python train.py --encoder_mlp_ratio=2 --encoder_bias="none" --warmup_steps=640
Rows from block 8 of the encoder of a small masked image model, named by matrix and row number. Rows with one number belong to one neuron. Each number is 128 + 32 x the weight over its row's rms, rounded and kept within 0 to 255. All counts start at 0.
Before each neuron's rows are labels from the 100 images, of 14976, where the neuron reaches its highest value: "responds to" is what is common among them. Only what is clearly more common there than usual is listed. The data: photos of arthropod specimens (BIOSCAN-5M).
# fc1: MLP up (encoder.blocks.8.mlp.fc1.weight, 256x128), inputs 0-127
# fc2: MLP down (encoder.blocks.8.mlp.fc2.weight, 128x256, transposed), outputs 0-127

responds to: order Coleoptera
fc1.22 [144 158 129 131  83 154 137 136 151 104 128 161 218 118 106  86 178 132  82 169 106 181 113 198 159 161 114  91 135  69 142 174 131  56 140 132 181  97 175  90 171 116 165 105 142 107 133 120 152 141 141 103 171 103 101 157  98 157 156 110 154  81 120 105 148  75 111 104  75 191 113 169 119 152 162 160 140  92 101 131 151  97 156 145 165 151 168  76 150 105 142  73  87 137 113 201 134  93 145 177 118 151 149 127 122 113 106 169 139 138 110 134 123 134 145 198 141  84 153 133 111 120 151 109 131 194 127 170]
fc2.22 [122 103  93 101 141 175 161 165 134 136 132 186  91 136 140 141 138 130  94  91  56 156 158 140 153 146  99 118 101 106 153  86 123 140 163 118 136 121  90  77 105  63 160 128 110 175 118  73 198 100  89 106 138 130 171 113 123 178 107 120 137 170 121 166 125  96 128 133  85 127 118 141 166 104 182 121 127 123  86 125 129 127 106 124 142 204  92 101 104 170 114 106 122  95  81 198 128 142 108 133 165 101 116  62 158 152 133 186 119 163 133  82  53 163 148  88 123 131 110 104  79 121 191  55 121 148  87  91]

responds to: order Coleoptera
fc1.157 [168 159 127  83  98 112 135 149 151 125 103 156 138 131  90  88 137 117 117 152 122 169 101 152 186 164 178 116  84  99 106 100  78  57 137 154 174 109 126 147 128 173  92 171 164 119 149 153 164 125  82 150 166 132 134 141  90 150 136 137  99 183 167 160 134  94 107  74 100 161  99 121 147 189 116 128 137  95 151 144 148 112 100  48 127 129 153 120 174 118  85  79 115 187 178  85 130 200 153 108 169 121 180 112 108 122 135 146 106 138 155 132 134 157  92 168  92 168 150 122 185  80 186 148 112 151 123  59]
fc2.157 [ 99 156 136 179 172 156 103 149 130 104  98  99 109 123 167 200 187 102 156  49  91  76 123 117 132  82  84 138  87  86 137  89 132 186 162 123 127  96  97 105 117  80 138 108 116 147 124 173  77 171 171  84 126  91 105  95  95 141 200 116 142 209 140 108 113 154  86 112 124 149 105 144 173 126 105 176  92 145 109 147 176 109 146 136 134 206 147 123 129 104 166 115 167 116 140 144 125 101 158 133 139 141 130 129 188  97 120 124 103 138 127 122  88 108 170 146 148 164 130 196 130  88 106 151 109  59 110 118]

responds to: order Hymenoptera
fc1.203 [162 115 154 126 157 114 182 117 188 125 142 132 104 125 123 161  79 174 124 131 213 155 131 151 168  83  46 178 146 161 127  90  74 128  84 119 103 108 120  97 171 137 134 110 122 107 133  57 151  86 103  98 154 152 119  93 113 126 171 200 108 106 186 131 142 127 127 140  76 100 125 143  97 104 133 113 108  93 146 110 166 153 147 119  77 141 165 126 121 161 132 109 125 135 117  96  65  65 178  94 122 139 149 126 123 102  74  98 155  87 135 140 170  73 186  90 118 150 128 195 106 183 137 152  99 147 129 162]
fc2.203 [125 122 127 140 143 209 145 137 101  63 200 138  98 133 109  76 130 104 133  27  93 119 140 138 141 180 119 173 119 139 136  83 172 157 141 148  82 105 149 141 154 166 112 187  74 158 110 152  43 137 132 119 117 107 153 129 187 127  50 149 145 116 129 165 154 128 162 155 117 135  91 126  87 133 145  98 119 114 101 102 128 123 114 103 138 110  86 131 185 157 126 169 106  86 121  94 151  69 145 156 150 139 112 106 141 117  96  93 128 100 170 150 121 170  80 142  83 160  75  73  92  66 139 140 142 111 141 130]

responds to: order Coleoptera
fc1.43 [130 100 107 151 189 147 125  56 133 126 162 201 159  98 168 147  78 175 122 144 105  93 117 140 108 162 139 130 116 138 111  87 108 128 128  57 117 124 153 125 131  81 153  81 139 160 158 152 168 109 122 183 176 184 125 123 131  48 151  98  97 107 109 110 181 129 149 129 129 158  96 108 154 120 125  80  42  87 186 146 164  56 159 191 114 137  78 119 148 120 131 158 128 171 100 173 159 151 115 150 126 105 139 163 103 127  76 131 100 130 151 126 148 168  69 170 117 157 147 118 159  97 116 110  96 113  87 109]
fc2.43 [131 111 134 110  42 128 145 133 163 135 125 177 200 120 145 120  79  89  94 171  89 135  78 168 116 159 155 148 139 163 129 118  97 155 156 137 112 114 147 179 161  97 136  95 128 147 109 102  96 115 150 124 184 156 133 138 105 126 110 185 100 155  85 132 120  78 142  96 121  94  99 128 136 160  55 105  95 147 122  98 164 132 154 156 153 174  86 134  84 161 125 111 102 133  82  81 140 153 216 132 140 148  71 127 201 125 120 162 156 109 180 127 103 141 141 103 177 161  17 139 159 114 146 119 109 127 121 109]

responds to: order Coleoptera
fc1.41 [135  73 104  72 134  77 139 169  79  99  68  68 153  60 127 147 103 109 131 124 122 177 116 167 158  84 117 144  51 138  96 119 147 135 145 105 179 143 113 154 132 184 136 122 175 100 142 144 175 140 173 110  72 192  99 126 135 133  78 132 136 139 125 113 101 132 166 130 113 151 148 108 147 131 138 147  99 127 130 138 121 136  56 114 139 129 139 127 101 115 112 109 107 127 116 187 182 102 101  72 145 129 107 127 137 149  97 111 111 146 128 149 132  51 136  86 173 134 232 192 172 115 132 176 125 107 116 185]
fc2.41 [133 115  97 125  58 162 165 171 105 139 103 131 186 115 150 124  89  82 131 155 146 114 120 122 186  63 165 139 102 131 178 147  79  93 159 199 110 112 146 164 144 126 152 149 126 119 132  87  77 125 158 100 169 161 171 125 199  98 108 159 115 159 142 166  84 130 162 124 172 169  86 138 125 131 172 109 192 147 129 143  92 116  74 153 100 125 144 116 143 223 130 141 158 120 168 161 119 127 147 131 135 141 113  82 108 165 121 133 111 154 149 119  79  79 158 169  50  84 150 123 161 109  89  96 150  86 129 146]

responds to: order Hymenoptera
fc1.166 [126 167  70 103 113  96 118 131 156 103 137 138  57 101 162  81  79 144 138  82 102 100 163 123  91 232  99 157 180 127 126 183  98 158 119 157 135 124 129 117 175 142 178 116 127 160 144 140 143  92 156 121 160 155 111 128 147 148 112 117 100 170 169 151 134 116 154 155  70 143 219 144 142 146  81 119  72 123 109 172 122 160 139 146 140 115 120 156 117  99 132 104 210 176 110 116  83 114 174 110 121 165 146 141 144  91 120 142 138  76  46 110  53 114 136 124 150 161 109 110 128 148 101 103 113 165  94 113]
fc2.166 [130 146 148 102 118 127 133 159 142 137 110 152 123 102 197 101 120 104 146  95 170 116 115 124 141 168  92 141 147 161 161 160 126  99 169 101 147 146 143  78 161  99 120 108 162 151 140 129  40 124 107  68 137  74 115 181 163 119 189 170 162 107 132 207 149 152 118  95 133 114 186 134 166 124 139 123 125 144 129 114 153 114 121  81 136   0 117 143 138 173 112 198 128 126  89 150 121 119 106 146 164 114 119 153 124  83 116 144 151 129 120  64 161 106 166 155 142 110 144 147 105 130  75 147 132 103 133 111]

responds to: order Hymenoptera
fc1.105 [164 144  66 102 116  97 210 111 114 150 146 167 130 118 104  99 102 141 154 170 185 140  80 128 182  96  95 181 165 105 137 153 108 163 168 131 121 117 109 128 152 150  87  87 149 155 108 101 148  60 167  52 159  86 119 113  95 115 142  99  87  75 152 115 130 156 149 106  91 130 164 107  86 204  87 131 102 107 176  94 132  64 102 161 117 128 109 141 114  70 137 107 112 118  87 100 107  96 109 112  95 139 140 105 136  99 135 151 132 117 164 195 175 160 100 135 164  94 166 127  59 161 129 101 107  97 126 158]
fc2.105 [159  99 115 144 168  57 177 119  75 141 191 151 108 153 128 111 140  75 133 179 128 109  93 151 108 152 116  95 182 140 105  89 197 114 116 124 123 156 171 170 156  80 142 170 188 116 124 137 141 121 173 129 124 121 123 115 137 142 115  73 105 158 156 107 167 113 127  94 107 126 118 104 100 141 125 120 143 104 134 129 103 121  77 142 131 187 144 153 102  70 132 169 119 171 158  72  79  70 108   0 129  93  81 113 135 137  98 146 164 112 124 134 168 165 126 143 159 125 166 158  99  76 119 136  91 127 128 110]

responds to: order Hemiptera
fc1.133 [159 127 115  93 163 163 123  57 179 118 155 128 116 114  86 127 114 146 132 167 146 140  99  91  92 103  97 118  97 136 123  96 177 135 180  94  76 109 190 149 144  53 149 103 124 122 137 166 117 188 144 103 104  81 130 178 149 106 118  83 140 168 124  97 202  95 108  92 137 114 127 102 123  71 135 161 155  94 119 172 113 123 122  97 169 149 120 106  94 155 141 117 119 155 158 121 166 121 136  84 114 198 106 101 168 167 169 221 107 106 134 143 123 140 126 130 159 169 150 190 171  78 116  64 151 132 113  84]
fc2.133 [119 131 128 180 116 173 180  98  89 112 107 155 137 140 129 118 130  40 105 157  68 112 109 110 148 127 152  86 119 163  94 132 163 189 157 108 162 143 172 106 187 158 135 157 147 138 128  82 134 113 148 149 146 100 135  92 105 122 147 122  58 174  55 140  73 149 166 118 174  28  97 180  85 144 109 145 166 126 100 173  57 160 106 131 125 177 191 118 144 119 134 120 148 113 150 165 132  84 129 122 128 104 120  92 162 116 143 123 142 115 131 120 203 117 140  77 120  65 161 112 124 126 139 122 114 167 126 138]

responds to: order Hemiptera
fc1.226 [125 196  62 115 106 163  70 158 173  94  69 121  99  85 135 102 127  57 124 105 114 134 140 104 150 171 187 124 144 164 105  88 159  62 155 155 123 160  88 174 113 191 110  84 132 167 117 147 106 118 136  86 172 144 170 116 126 111  89 145  91 107 148 111 171 199 128 114  65 147 110 149 153 121 109 164 137 134 138 105 131 133 132 131 119 132 127 107 112 116 134 104 140 105 226  72 142 127  92 103 174 124 139 206 111 115  75 135 125 116 162 130 158 135 123 126 129 194 140 187 130  89 149 159 163 134 132 137]
fc2.226 [120 117 148 191 126  94 118 131 145 139 174 144 208 104 109  94 134 145 139 102  86 127 162 125 119 147 150 126 112 142  80  90  91  73 116 114 107 133 126  79 100 150  76 135 164 156 136 144 170 119 123  83 131 101 123 185 193 118 175  91 123 172 134 167 127 129 123 142  98 130 143 128 157 132 139 116 122 121 134 118 143 136 138 148 130   0  95  91  91 103 118 190 202 129  91 114 159 130  89 118 115 136  96 135  72 146 101  90 142 107 111 148 111  80  99 148 110  97 104  80 203 149  98 148 110  66 103 171]

responds to: order Lepidoptera
fc1.163 [173 178 175 114  84 110 123 185 110 135 157 159  79 109  69  96 111 167 135 190 117 172 143 108 100 138 188 159 129 163 111 148 162  97 122 133 168 160 119 132  82 139 176 162 131 144 130 144 161 185 186 182  99 160 113 156  90 191 169 107 132 105 112  67 128  49 135  87 150 138 161 101 138 118  83  99 157 162 147 148 113 109  87 168 134 108  70  99 141  99 164 128 141 114  99 128 142 133 147 140 153 124 135 161 145  87  69 119 160  99 176 131  88 111 158 159 150  82 115 110 162 156  88 102 152 164 184 106]
fc2.163 [171 130  74 128 172 107 154  50 148 113 106 130 146  63  93 123  65  95  87 127 138  91 163 149 106 166 136 128 101 160 126  72 175 140 184 120 105 126 186 155 179 163  71 115 113 100 103 142 160  72 145 113 113 111 162 124 115 111 148 118 109 186 144 117 120 112 139  75 102 123 163 131 117 158 154 131  88 131 124  98 132  88 103 208 154  71  71 123 139 142 133  73 143 104 102 148 219  91 116 188 131 104 100 130  98 151  88 151 150 141 111 129 133  80 177 134 164 108 109 141 127 133 140 148 116  57 114 139]

responds to: order Hemiptera
fc1.46 [106  74 150 107 138 107 111 148 139 117 183 129  93 130 109 105 119 208 144 113 151  62 165 160 172 119 140  88 132 195 136 146 101  82 106 143 110 195 105 167 124 174 151  86 145 101  69  47 116  82 142 192  91 104 149 126 152 145 126 182 122  59 134  96 145 130 115  75 133 150 140 115  87 105  96 164 136  86 134  86  97 137 130 121 194 147 155 152 129 138 115 135 110 105 149 150 123 105 133 124 139 123 156 135  76 181 132 144 131 157  99 173 158 154  97 106  52  80  76 166 153 143  90 121 140 117 176 121]
fc2.46 [108 138 129 125 146 103  79 117  96 188 109 133  77  97 183 137 136  90 120  94 106  69  72 122 116  95 158  94  80 137 114 111 114 119 182 116 112 169 127 154 101 175 104  77 154  75 126 145 111 127 169 155 155 185 147 154  96 186 149 108 177 129 153 187 117 168 103  97 160  61 103 136  92 149 143 123 122 117 168  87  89  85 182 209 147 127 125 126  70 144 166 134 138 105 176 168 152 134 126 112 103 111 114 186 151  99 146 139 132 138  88  54  65  81 149 128 158 134 128 101 124 147 110  77 122 149 133 142]

responds to: order Hymenoptera
fc1.91 [133 127 132  66  67 113  95 195 136 130 208 102 108 142 127 108 136  55 139 137 129 130 104 161 166 100  87  91 176  84  91 128 149  98 191  86 133 165 120 158 106 111 101 113 131 112 139 108 136 123 104 140 117  89  82 124 128 192 173 165 145 106 145  86 131 133 152 163 138 112 105 101  67 109  88 136 171 114 124 130 129 143 188  81 131 138 138 107  92  94 138 119 158 157 162 149  58 159 112 127  92 145 102 146  82 107 159 154 175 145 161 124 105 136 163  77  85 123  68  86  97  92 193  86 152  96 108 170]
fc2.91 [131 198  80 156 151 134 117 169 108 119 119 110  72 120 128 110 131 135 184 118  96 104 102 172 110 112 138 122 117 122 144 114  95 138 133 171 136 157  64 140 119 168 151 142  30 179 150 112 120 124 155 119 145 110  80 124  73 120 104 156 146  83 139 178 155  61 154  92 134  89 105 129  91 122 140 111 197 131 106 124 121  73 110 132  96 139 131 122 165 127  98  78 146 168 120 121 168 106 152 188  80 171 136 108 156 118  70  99 138 130  98  69  94 128 125 143  88  46 155 123 123  68  44 112 113 109 133 131]

responds to: order Hymenoptera
fc1.10 [106 119 127  90 109 166 144 191  57 192  96 166 133 158 142 131 124 124 164 100 176 112 137 115 132 114 113 134 134 132 135 121 105 125 137 139 178  90  97 130 160 143 104 162 149 175 139 182 115 198  67  98 171 111 175 166 110  73 162 125 154  90 135 156 150 125  91  94 109 114 101 149 131 145 117 159 122 142  90 128 115 108 125  82 123  94 147 126 199 132 142 145  95  69 182 117 155 132 130 123  83 106 140 157 140  93 107  86  53 186 123 119 161 109 104 171 149 170 136 147 151 149  60 207 168  97 169  78]
fc2.10 [143 145 148 135 121 129 145 148 127 151 108 122 142 114 143 135 128 147 129 134 173 134 130 131 126 103 125 124 159 151 174 139 119 124 125 133 112 136 125 147 161 140 130 108 140 134 115 119  37 133 137 134 146 116 113 111 215 130 103 160 128 135 136 176 127 153 114 129 122 151 149 130 103 121 143 132 126 142 153 143 140 116 125 120 125   0 142 131 156 172 116 162 125 105 140 127 120 139 162 127 134  90 143 126 110 140 110 131 128 125 136 120 120 122 118 129 121 120 129 122 141 149 126 130 150 110 135 119]

responds to: order Coleoptera
fc1.6 [124 140  66 172 170 123 152 122 112 157  77 161 153 101  89 123 118  59 151 107 149 104 109 161 180 137  91 125 102 114 106 180 128 128 114 145 138 136 122 103 153  89 161  86 120 120 176 123 125 118 174 142 144 126 141 174 156  95 109  57 147 113 199  91  97  79  87  59 145 163 159  83 123 133  64 153 155 121 127 152  66 183 148 198 165 145 107 102 178 103  88  96 138 138 152 145 132  92 156 163 103 188 106 103 141 160  86  83 115  83 113 134 156 139  91 140 101  76 135 139 133  96 114 152 116 134  91  77]
fc2.6 [113 157 144 100 177 137  99  65 168 165 132  52  84 132 132 186 108 160 178 126 134 170 128 164 155 195  87 112 131  70 104 150 178 150 131 191 147  47 150 109  94 145 104 135 149 167 130 114 125  97 151 120 190 105  79 164 129  80 131 163 138  89 141 132 149 127 127 104  88 144 152 124 114 122 134 159 103  99 158  82 156  82 148 141  78 159 124  97  92 109 152 143 151 156  93 141 153  91 166 107 127 116 116 129 152 159  88 169 107 165  69 182  88 110 142  86 104  97 163 161 114  77  88 106  85 143 104 128]

responds to: order Hymenoptera
fc1.107 [189 129 150  34  55 143 215 162 123 141 139 126 123 153 127 111 102 121 167 119 118  99 177 136 161 136 191 116 132 161 119 111 105 116 102 134 137 161  87 167 136 160  72 122 114 153 117 172 142 103  84 136 178 158 131 144 107 102 157 143 162 135 121 132 172 148 155 104 110 178  74 160 113 106  85 122  96 106 117 176 107 145 127 162 169 143 161  98 153  95  87 136 119  75  80  96 161 135 165 188 100 163 158 134 113  70 130 178 112 161 106 129 130 115 174 212  87 101 144 152 165 143 159 127 128  92 149 161]
fc2.107 [ 30 112  98 181 142 123 148  90 135 107 147 101 120 112 130  65 123 151 154 163 112 105 113 124 129 179 110  91  93 152 108 132 151 177 156  86 161 119 133 124  92 119 117  32 155 102 140 178 137 146  97 148 155 130 127 122 129 120 141  83 133 123 106 176 129 119 130  98 134 125  89 129  84 124  96 128 171  96 124 148 146 126  84 164 136  71 130 122 109 165 150 109 108 129 115  95 147 181 167 100 191  83 217  83 162 131 148  83 136 136 154 105 143 139  83 157  75 130 142  31 103  83 177  98 109 101 162 122]