A small masked image model, trained from scratch.
Model: 2.26M parameters, 64-pixel images, encoder norm layernorm, encoder activation gelu, encoder patch size [8, 8], encoder layers 12, encoder width 128, decoder layers 2.
Training: adamw at rate 0.0025, 21600 steps, batches of 128.
Rows from block 7 of the encoder of a small masked image model, named by matrix and row number. Rows with one number belong to one neuron. Each number is 128 + 32 x the weight over its row's rms, rounded and kept within 0 to 255. All counts start at 0. Numbers have three digits each.
After each neuron's rows are labels from the 100 images, of 14976, where the neuron reaches its highest value: "place" is the part of the image that holds the peak. Only what is clearly more common there than usual is listed. The data: photos of arthropod specimens (BIOSCAN-5M). In brackets: how many of the 100, against the usual share in percent.
# fc1: MLP up (encoder.blocks.7.mlp.fc1.weight, 256x128), inputs 0-127
# fc2: MLP down (encoder.blocks.7.mlp.fc2.weight, 128x256, transposed), outputs 0-127

fc1.19:174084178159099192077125116109146123096136133154051173145127119151088135103091104185154035112133136078088149116115119080136115101119136067122139113059081160160104081129110165108147112151113125195136126138148089177072115133105157096106073112131131158126116148139149151154116072135143092117090130076109157136143123098111112102057149167147111171131106144144140218117106129168122174123084
fc2.19:156161122090156086129192160168193136103095165133104099159117104125207120204101166123159109152127145145138125142137104101154152135093162125119156090071086173154063181101185126153134081138149131112127121142083117085143121105079080143091128157117124125107108173120090133124132106144137142116028132169118155137075124120166133157158077139174057074134119178088144135137138076184139149103117
place: bottom centre (44 vs 9.4)

fc1.92:155082152102177115091072086162127064174095129203154147115134144194161144111145148148128129113144106170125119154144095167161118120106129125090189126148148148171109132075086147134156109162120099137164144110089187106104078170174115153137163076175142126087174167110147082107074138150136114141131077118156181122097096088160126100162098086154069117133115091146147179091098074164140147094070
fc2.92:172140169121159086115097149098179128102144141143110119128132138093182128068076167103169129105096155154133060129082098129149091104110140106101092089104122198163164098089129167076142124106153136149135097155143142100132165112145067104168096110113126095092155168112155070074142128060140156146173116094108138143129186104113114179146087144106130116081131093127194099026162106093084121108101
place: middle right (34 vs 9.4)

fc1.29:105087114122133060136184146098188158109140091092055093153133155173131149115127153065099142123137084110139166113139165103143081098098127102116112182086170127107127158156105118198160181170114170139131129133125156132130072081148160102151130115155105126109093156089107143110179132117154227107131125118121124171092080110115233096113093149119097092176153092127135145141109141138113148195149
fc2.29:144178164125153182137133166091110132163095118133151156108154123129129157135095143152102126126187134117141117144146160182087145136171215107117088147159105141130042160126146111134069146092088179139134134120148125144134122124066085141123122103160130148150121175162128183103143095136085185156169106155084141145161178119162150060089145118102086169086175178123107132104189145221154164097157
place: bottom centre (26 vs 9.4)

fc1.98:189098128155138129188155152139156080153115127132118164141144131121115124117037169131141106095150095077113135113065096162167173115164151132109169117137105072152158116113078071102120069126162142152106110106045139107130059126127116149154100103122111151096164155147109073118091112114138052081116091137111183170127222129182154126093136112116090179107133106098102154127099121124086107139092
fc2.98:126112169163048174129094153129136164130157133145106089107127158119110132129105136101093116180167141081184114108133101164145116150108159161115129127106163022108076131094130089066084163162148153129123174125160142134126172110138138106149112137117142181163155220120097072084113144105090087116108115111125101163145141166167165143122124092177101071133174140153207091096147170170133158085135
place: centre (35 vs 6.2); middle left (26 vs 9.4)

fc1.57:131105101142163111109132114051169132117113141124138096108150097132072161097146169101106153116141189158068127170136108159162161245118189151205150125204158139125125123127107082181113147065124102117162180194118040137129167100135103141151159110085082118108166150131094111093101124185100146148168146167105112095119158120115096111126122141111085103137152149103136097136117110139120110141099
fc2.57:159159130141144110139142199162168130156153119143155123124136123010143146122196115129153174198089134141065120112119106144053098113152119169107104113183123101146073144199126152170187089115142169152101114141110079056135162121175125111134100140160188110188125139181120128108073155129152127142160130140126133119092125136143110143152111143119099155096153138158155148149052083168114105106141
place: top centre (29 vs 9.4)

fc1.124:155087135092106066114125108089154092087117087142130177177155153150106108191100178169142153112106102119138100153074146115150137185089148117166138129128151125085069140125096131126139077068066149089134128074171186099114118139105109169185122165125113166083129133144077164085213101132132101075123157154146151117160081151141067163096137134119174163176068140131129128092125140122129134168087
fc2.124:103121154082102084114086183242102120186140137157120142102106139152177147100124182171191146122113170154132201130095158100180103117157119099143089046096132093141106150127153070120135172108175157098109115143117108176153084147074151117155139117108091091107125128120115166085151101129177131162120061127139116168052098151133094124144180112138114127135141168131157174121094109107111127120108
place: bottom centre (29 vs 9.4); centre (27 vs 6.2)

fc1.8:136105127086117147126138107083075120087119109104113093070192116119162132062154129144157107102084136125147130166068100160089075120118152139150121131174084139086089143163081125177124080129148092184132158165154134150076167116125122154132098125092028138114143127090127146132077127103138109122115076091122136103108117123084147163041141113090067159181080143087126125075081102184126145142108
fc2.8:133146028081120119157069136106116123113116136083116173097056142148174135122176103105109102142105098111136150110138152086047126145085123109088082135118172168065108124131092080107123127122085131115141148180198100122126116114130155079163164117112187113154113198099090121122129111171123090120094136172153113125098106137122124107102105113138133102178076110154099147066110079045118165098151
place: top centre (28 vs 9.4); centre (25 vs 6.2)

fc1.159:127122165160097097139107101129102129058145075144153131189136112109098142173172152147073182116087109148157113112121146086115112156138183158182109129083156123065135150157133142090080203094137132134145093082143135073073179115167150104124139095082109125095193152101059132138150103180153145126146092097133173095170126101132128093092124140105154140153080103073208120129103152130145122130063
fc2.159:110137112169094083131126103130191098075043097149124129152087177075125121081067083146109176123131205148165130127089234132102164097144178108132144154109085099123145084116099141116116138105162116146147147141121087115151151125097204127106117128087137148115108178125117120135101099226111128101156099081171113094151113135166124125108151134111097113151155145169104188173142152085133124104119
place: middle right (32 vs 9.4)

fc1.185:105140112168189106122141167129180110138140101135103191164131153126110104158183166165125102120164082102125139163163140103104113103160127182110149174133107094079150113070118164117181116127100123110113142089114180103115120127167051141116115161136106152153151160109155155159111116132109140143119190187222188152112047136107107144076118124099122081127160150058145156117119104136081200087108
fc2.185:147097060169154076139079153088152092126162116141091144102120062118129143118130113140093127084151187155111163119121052126095126149165103095091111146124116105165093156132132121134107171158200086141149172097128092060117148132093103141147088114148148138111097224152125142156139174151156132091069141115164142107117132159124120176071186154142172142084102143173156075151158140129207122099113
place: middle right (34 vs 9.4)

fc1.251:122123094110164120189155135150191112107135121097186110201201179126068111154143137113145140093187151121125136064124139100103136126103103087165149166195133136110178068137085091095146092110079131158142153100155130155124093092137084066163134096153061146109134160083084119154140109147105140140117135114149117121156156172083142103066108145107101118177130067128143144159159124091101147057093
fc2.251:098083159194160139121132133141095113127151152158150157189169158060079131100061130096084096141107182136142136109150146158172175113169107164094188116170101133129191123110145149185092102132134126168111125125122130166122169132057088135124126147113144108160156204106147102141103139175110138128130091049087176051153124181146081144166142108167086104156153135149100096111127097142117169146128
place: bottom centre (45 vs 9.4)

fc1.235:134134103101146084119116126117129157163083103031097175173137066087144176099089099104104124111134172143131100117123171126111089151152166077154111133083148166122060130152104158072169148141144094091155121205114096193162113114088148070093146125137121052121133141083128135138143121134085196133206134089110113133148120115150080149143129134180114117136149109071145183147084144165120134142120
fc2.235:130120144147056171148067163176097105122094127143130066113155190125107115122110106121157074139068120171138175140104155166160100168154086105131090083180150116153153116095108119155048156090140193182110147164161089076123112135124177178082121131129142115135094160173132116171152169108131165134153110141063123121073125149085123128103120098117185162169152067116142120122097146127171092104171
place: top right (37 vs 14.1); middle right (27 vs 9.4)

fc1.205:139094138159141143135107146092149076109194092122118130138165156118131156123146162160091126104149115167193113092111145078126114126092066153186166161066111121129171105186088169154151132150213112130127130134160154141129121138111129160196170077120126191166119139070123106137145110153147096144153125200112100118079133126099171119108150121173149178145100159089178168171138201114116142051133
fc2.205:092081137234141134165087166121128144107165092108092063130099173100158143126144084131148117164195180173137158113161177093130102100132134089110118079140097106163162097086124151158202137165120158132164164113181067168125135127136146105133134152131090100086127128121114155123113179091103195068140084125161174076131081150128119065085146099114101111137101141105123142099127149113099086118165
place: top centre (51 vs 9.4)

fc1.10:143138128146134141093191151160100148107165127139122178117109135130125129103040096136028125120093102202169087192096124097143162123111121091093133149103100082147185129112142109078167115160161133095092131112133116108129193145143167162148126099119121152147151123083126128142112158115133151075079204166136154183043098084127161097149100112075085110126133141141138185119139158155158153172104
fc2.10:121175169129141151161126133140193124150128146104105146090121125122142136160088154113165122165119122126127134152157118092128143104123147135138159069121159160171138155156231134126187119131051170110118114127104081125121105130101101097144118129049102172117139000148121118112100134123124139146178174122147102124162141109127116127120153130148126156154124109102118119152162110127148155125152
place: centre (28 vs 6.2); bottom centre (25 vs 9.4)

fc1.128:208193089109148179148103140110109101164112130154093077123082099165137171115147105132154124101101145098151122125134125123173131186166160103143162126105134133109140129188126131142173187162114115119121117201124094111135067171185170119193102175124114117117088161138092098165224088113161171138137084104087115165146080081146148079129075099145126140138121110159189107147131133108097124179144
fc2.128:078149176166172086145121158086123150153060078128119117171118123151024125163112127085146092096151154166158138130160145101129120146146178045125094146116100146180075096099060147184162110124147121141052117132127126107135127153152141138116129105102114179107166187074131105123112135103090169107171143138078135139145074113098103116120186105149127100112066135073137123134117158169116163122087
place: top right (41 vs 14.1)

fc1.136:101115135108120141073134086061129123072133111127136150144175134139144098090118158164068142105128115149133133179158104174152123072098104131144135128078185128136166121145129133173204127153198101113161090115118171128088118120159125092174132129141089163142098119082108121103135127125129106174053149128153112127129139032069168145104073194176118073107161115111137084099113095050155099147129
fc2.136:132135096151154112083152167110178109107134142141095140171116073105098118148130154136113137140101129157249055109129110130080133104162129106098109133118174141154122136127123149123148172143172189081140155101120104093125143167068146108125117100095084131141103093100142126253080152138152142102101108085165120130125116113174151104200177090167161169190129141061115144154132116141124095111131
place: top right (38 vs 14.1)

fc1.115:150125112099106115145149103136168118104146128191100132155100142067121144125126116145148116112157157075109182122100080189160128139157088139179164099119141126205100137165079179177154162124105121153166111136104110182150096121144099110116099170119151024144090153177108051152221132107078114159078137129097138129186106137153124119147174100133155101098148080134177144122069114132127145116108
fc2.115:144176135185186159127114148133106097130157154129121153111067079149074140165141109099176080134154053184091192120135140126122137157180136093093097110119142034145129080055127117097065136134124181117103140133144142076133129117119134151149163174150142135115097167123147100102120107149125086103126164178134117133136100163115116145195076142113121160158087086115100099166158196092159091166164
place: bottom centre (25 vs 9.4)

fc1.61:181112123195212139128115114090121160199141092153166134132109066125123185154126136138130076104090184159142132158167097128146101061103104082157070125107156167105112140150151151105124092169191122087169111164114086123137157128164110177157133079127146142126093143142130156121131105128110104097090119110112148083140114115148110093167174064104156141169057201166163132123169180104113170122126
fc2.61:127130139129150106158169131154163120099122113095150128161095129127171139102184136121135096150102146139127188103166171114199141148117038163140178129138152138176157119064136145242049140115151184151123125111158127101119139119113131134121104056095114144121126112116123133132137177088166099085194160143033110117129112104128067128115075124088162109161121132162095132159091146124172097148157
place: top right (59 vs 14.1)

fc1.96:080159153124087134140141107136131051118194150179137091196119114080107139148212119185079111147054128124132153136125084082158127139093156128147112112098082117131150125143103058173075095093079172126090131150087151102109085168127105126185084115101117092132107143157143105109179166109135115121104146123092116106085113155180169122129170127112163176126095079107138138171099149066171120110113
fc2.96:139125150095107069154134107150088092078134105133150105139152145065096127122129080105151125106110131115118171128133159099113091073161150100092178111114117187135084137147121126127107120129098162167137172098152105164114111126149152116128099116112121141094126000144120151156108114115152124133098104094128151165120085136127118115144152150159127131137158044124084082145147110103126199107147
place: top centre (29 vs 9.4)

fc1.161:127137109142190123094148095164147148077096094127120084135141188123177123152138176119127207139064139134141139153100125109102142102051104126121107124115151162096048195126087137177107137175098071130164124188148094195098102142183122156138110127104110151138102113139143208124113117120145158105086096152155133105125096081152113074115128116119062068099072163123148128171091118127148094158115
fc2.161:132165135106189103159124136145104137090129152165100101075150107159152128117104122116176082116157186138061139145131124111081125088109052134122151097110114107127126165156187130139096177135156115107114149152149100112140194143135143121101170121136115170123159000106124137098097152124122136143090122095128129146153161163134135115054120098116163134139226200130141140107147133110090124118139
place: top right (40 vs 14.1)

fc1.232:100218102200126128157146137099179158120082121100139169189165084168138135140137109118150114130151128175085163132132069161073106119162095093091067163124150096119130102157089062151170098137089111149136185128180146128099123102182097103131147128109180095140111138149148121139114093060172153152116102087108123111156146121092175162139118131136116138107145114152078215099135209142151120106127
fc2.232:162116121144136150109083111160137093150144156125160046156098034121158150127160148132148122155165134145168119103131154136106100147094109134077144180176152132144186118081159076140176207104145107130140150102113104153116174111076138093159113114094092139055126158105135162151148153095119123070097117111096137087122137074154135111169143183107194068135115187148042130155148157111147127159145
place: middle right (51 vs 9.4)

fc1.14:133163108146132169102116120120172026146151113118132109127123109092164103139070146130129085126094140129160156076161076147093115158167151092094162152082154122111146088129103095137099169141156075060112110186168133158098106127096136067093137188152109129089126112077143159055169091108147127059081132138124135090150123098175095146117151118159160113072096125110107205187161119110129142165128
fc2.14:120071159130157153151073160136051121151167114112098099117144148136105142162139061143179117119167155149064168111096154099179139114052152113122099179076127101114184099094104130074152040078091133145095169094148079080105119104131105073115147079130163151121112172159127102135121124097096165119158091089161103134166111116102160192168127102119117167158160087128095107157120097107145141122113
place: top right (48 vs 14.1)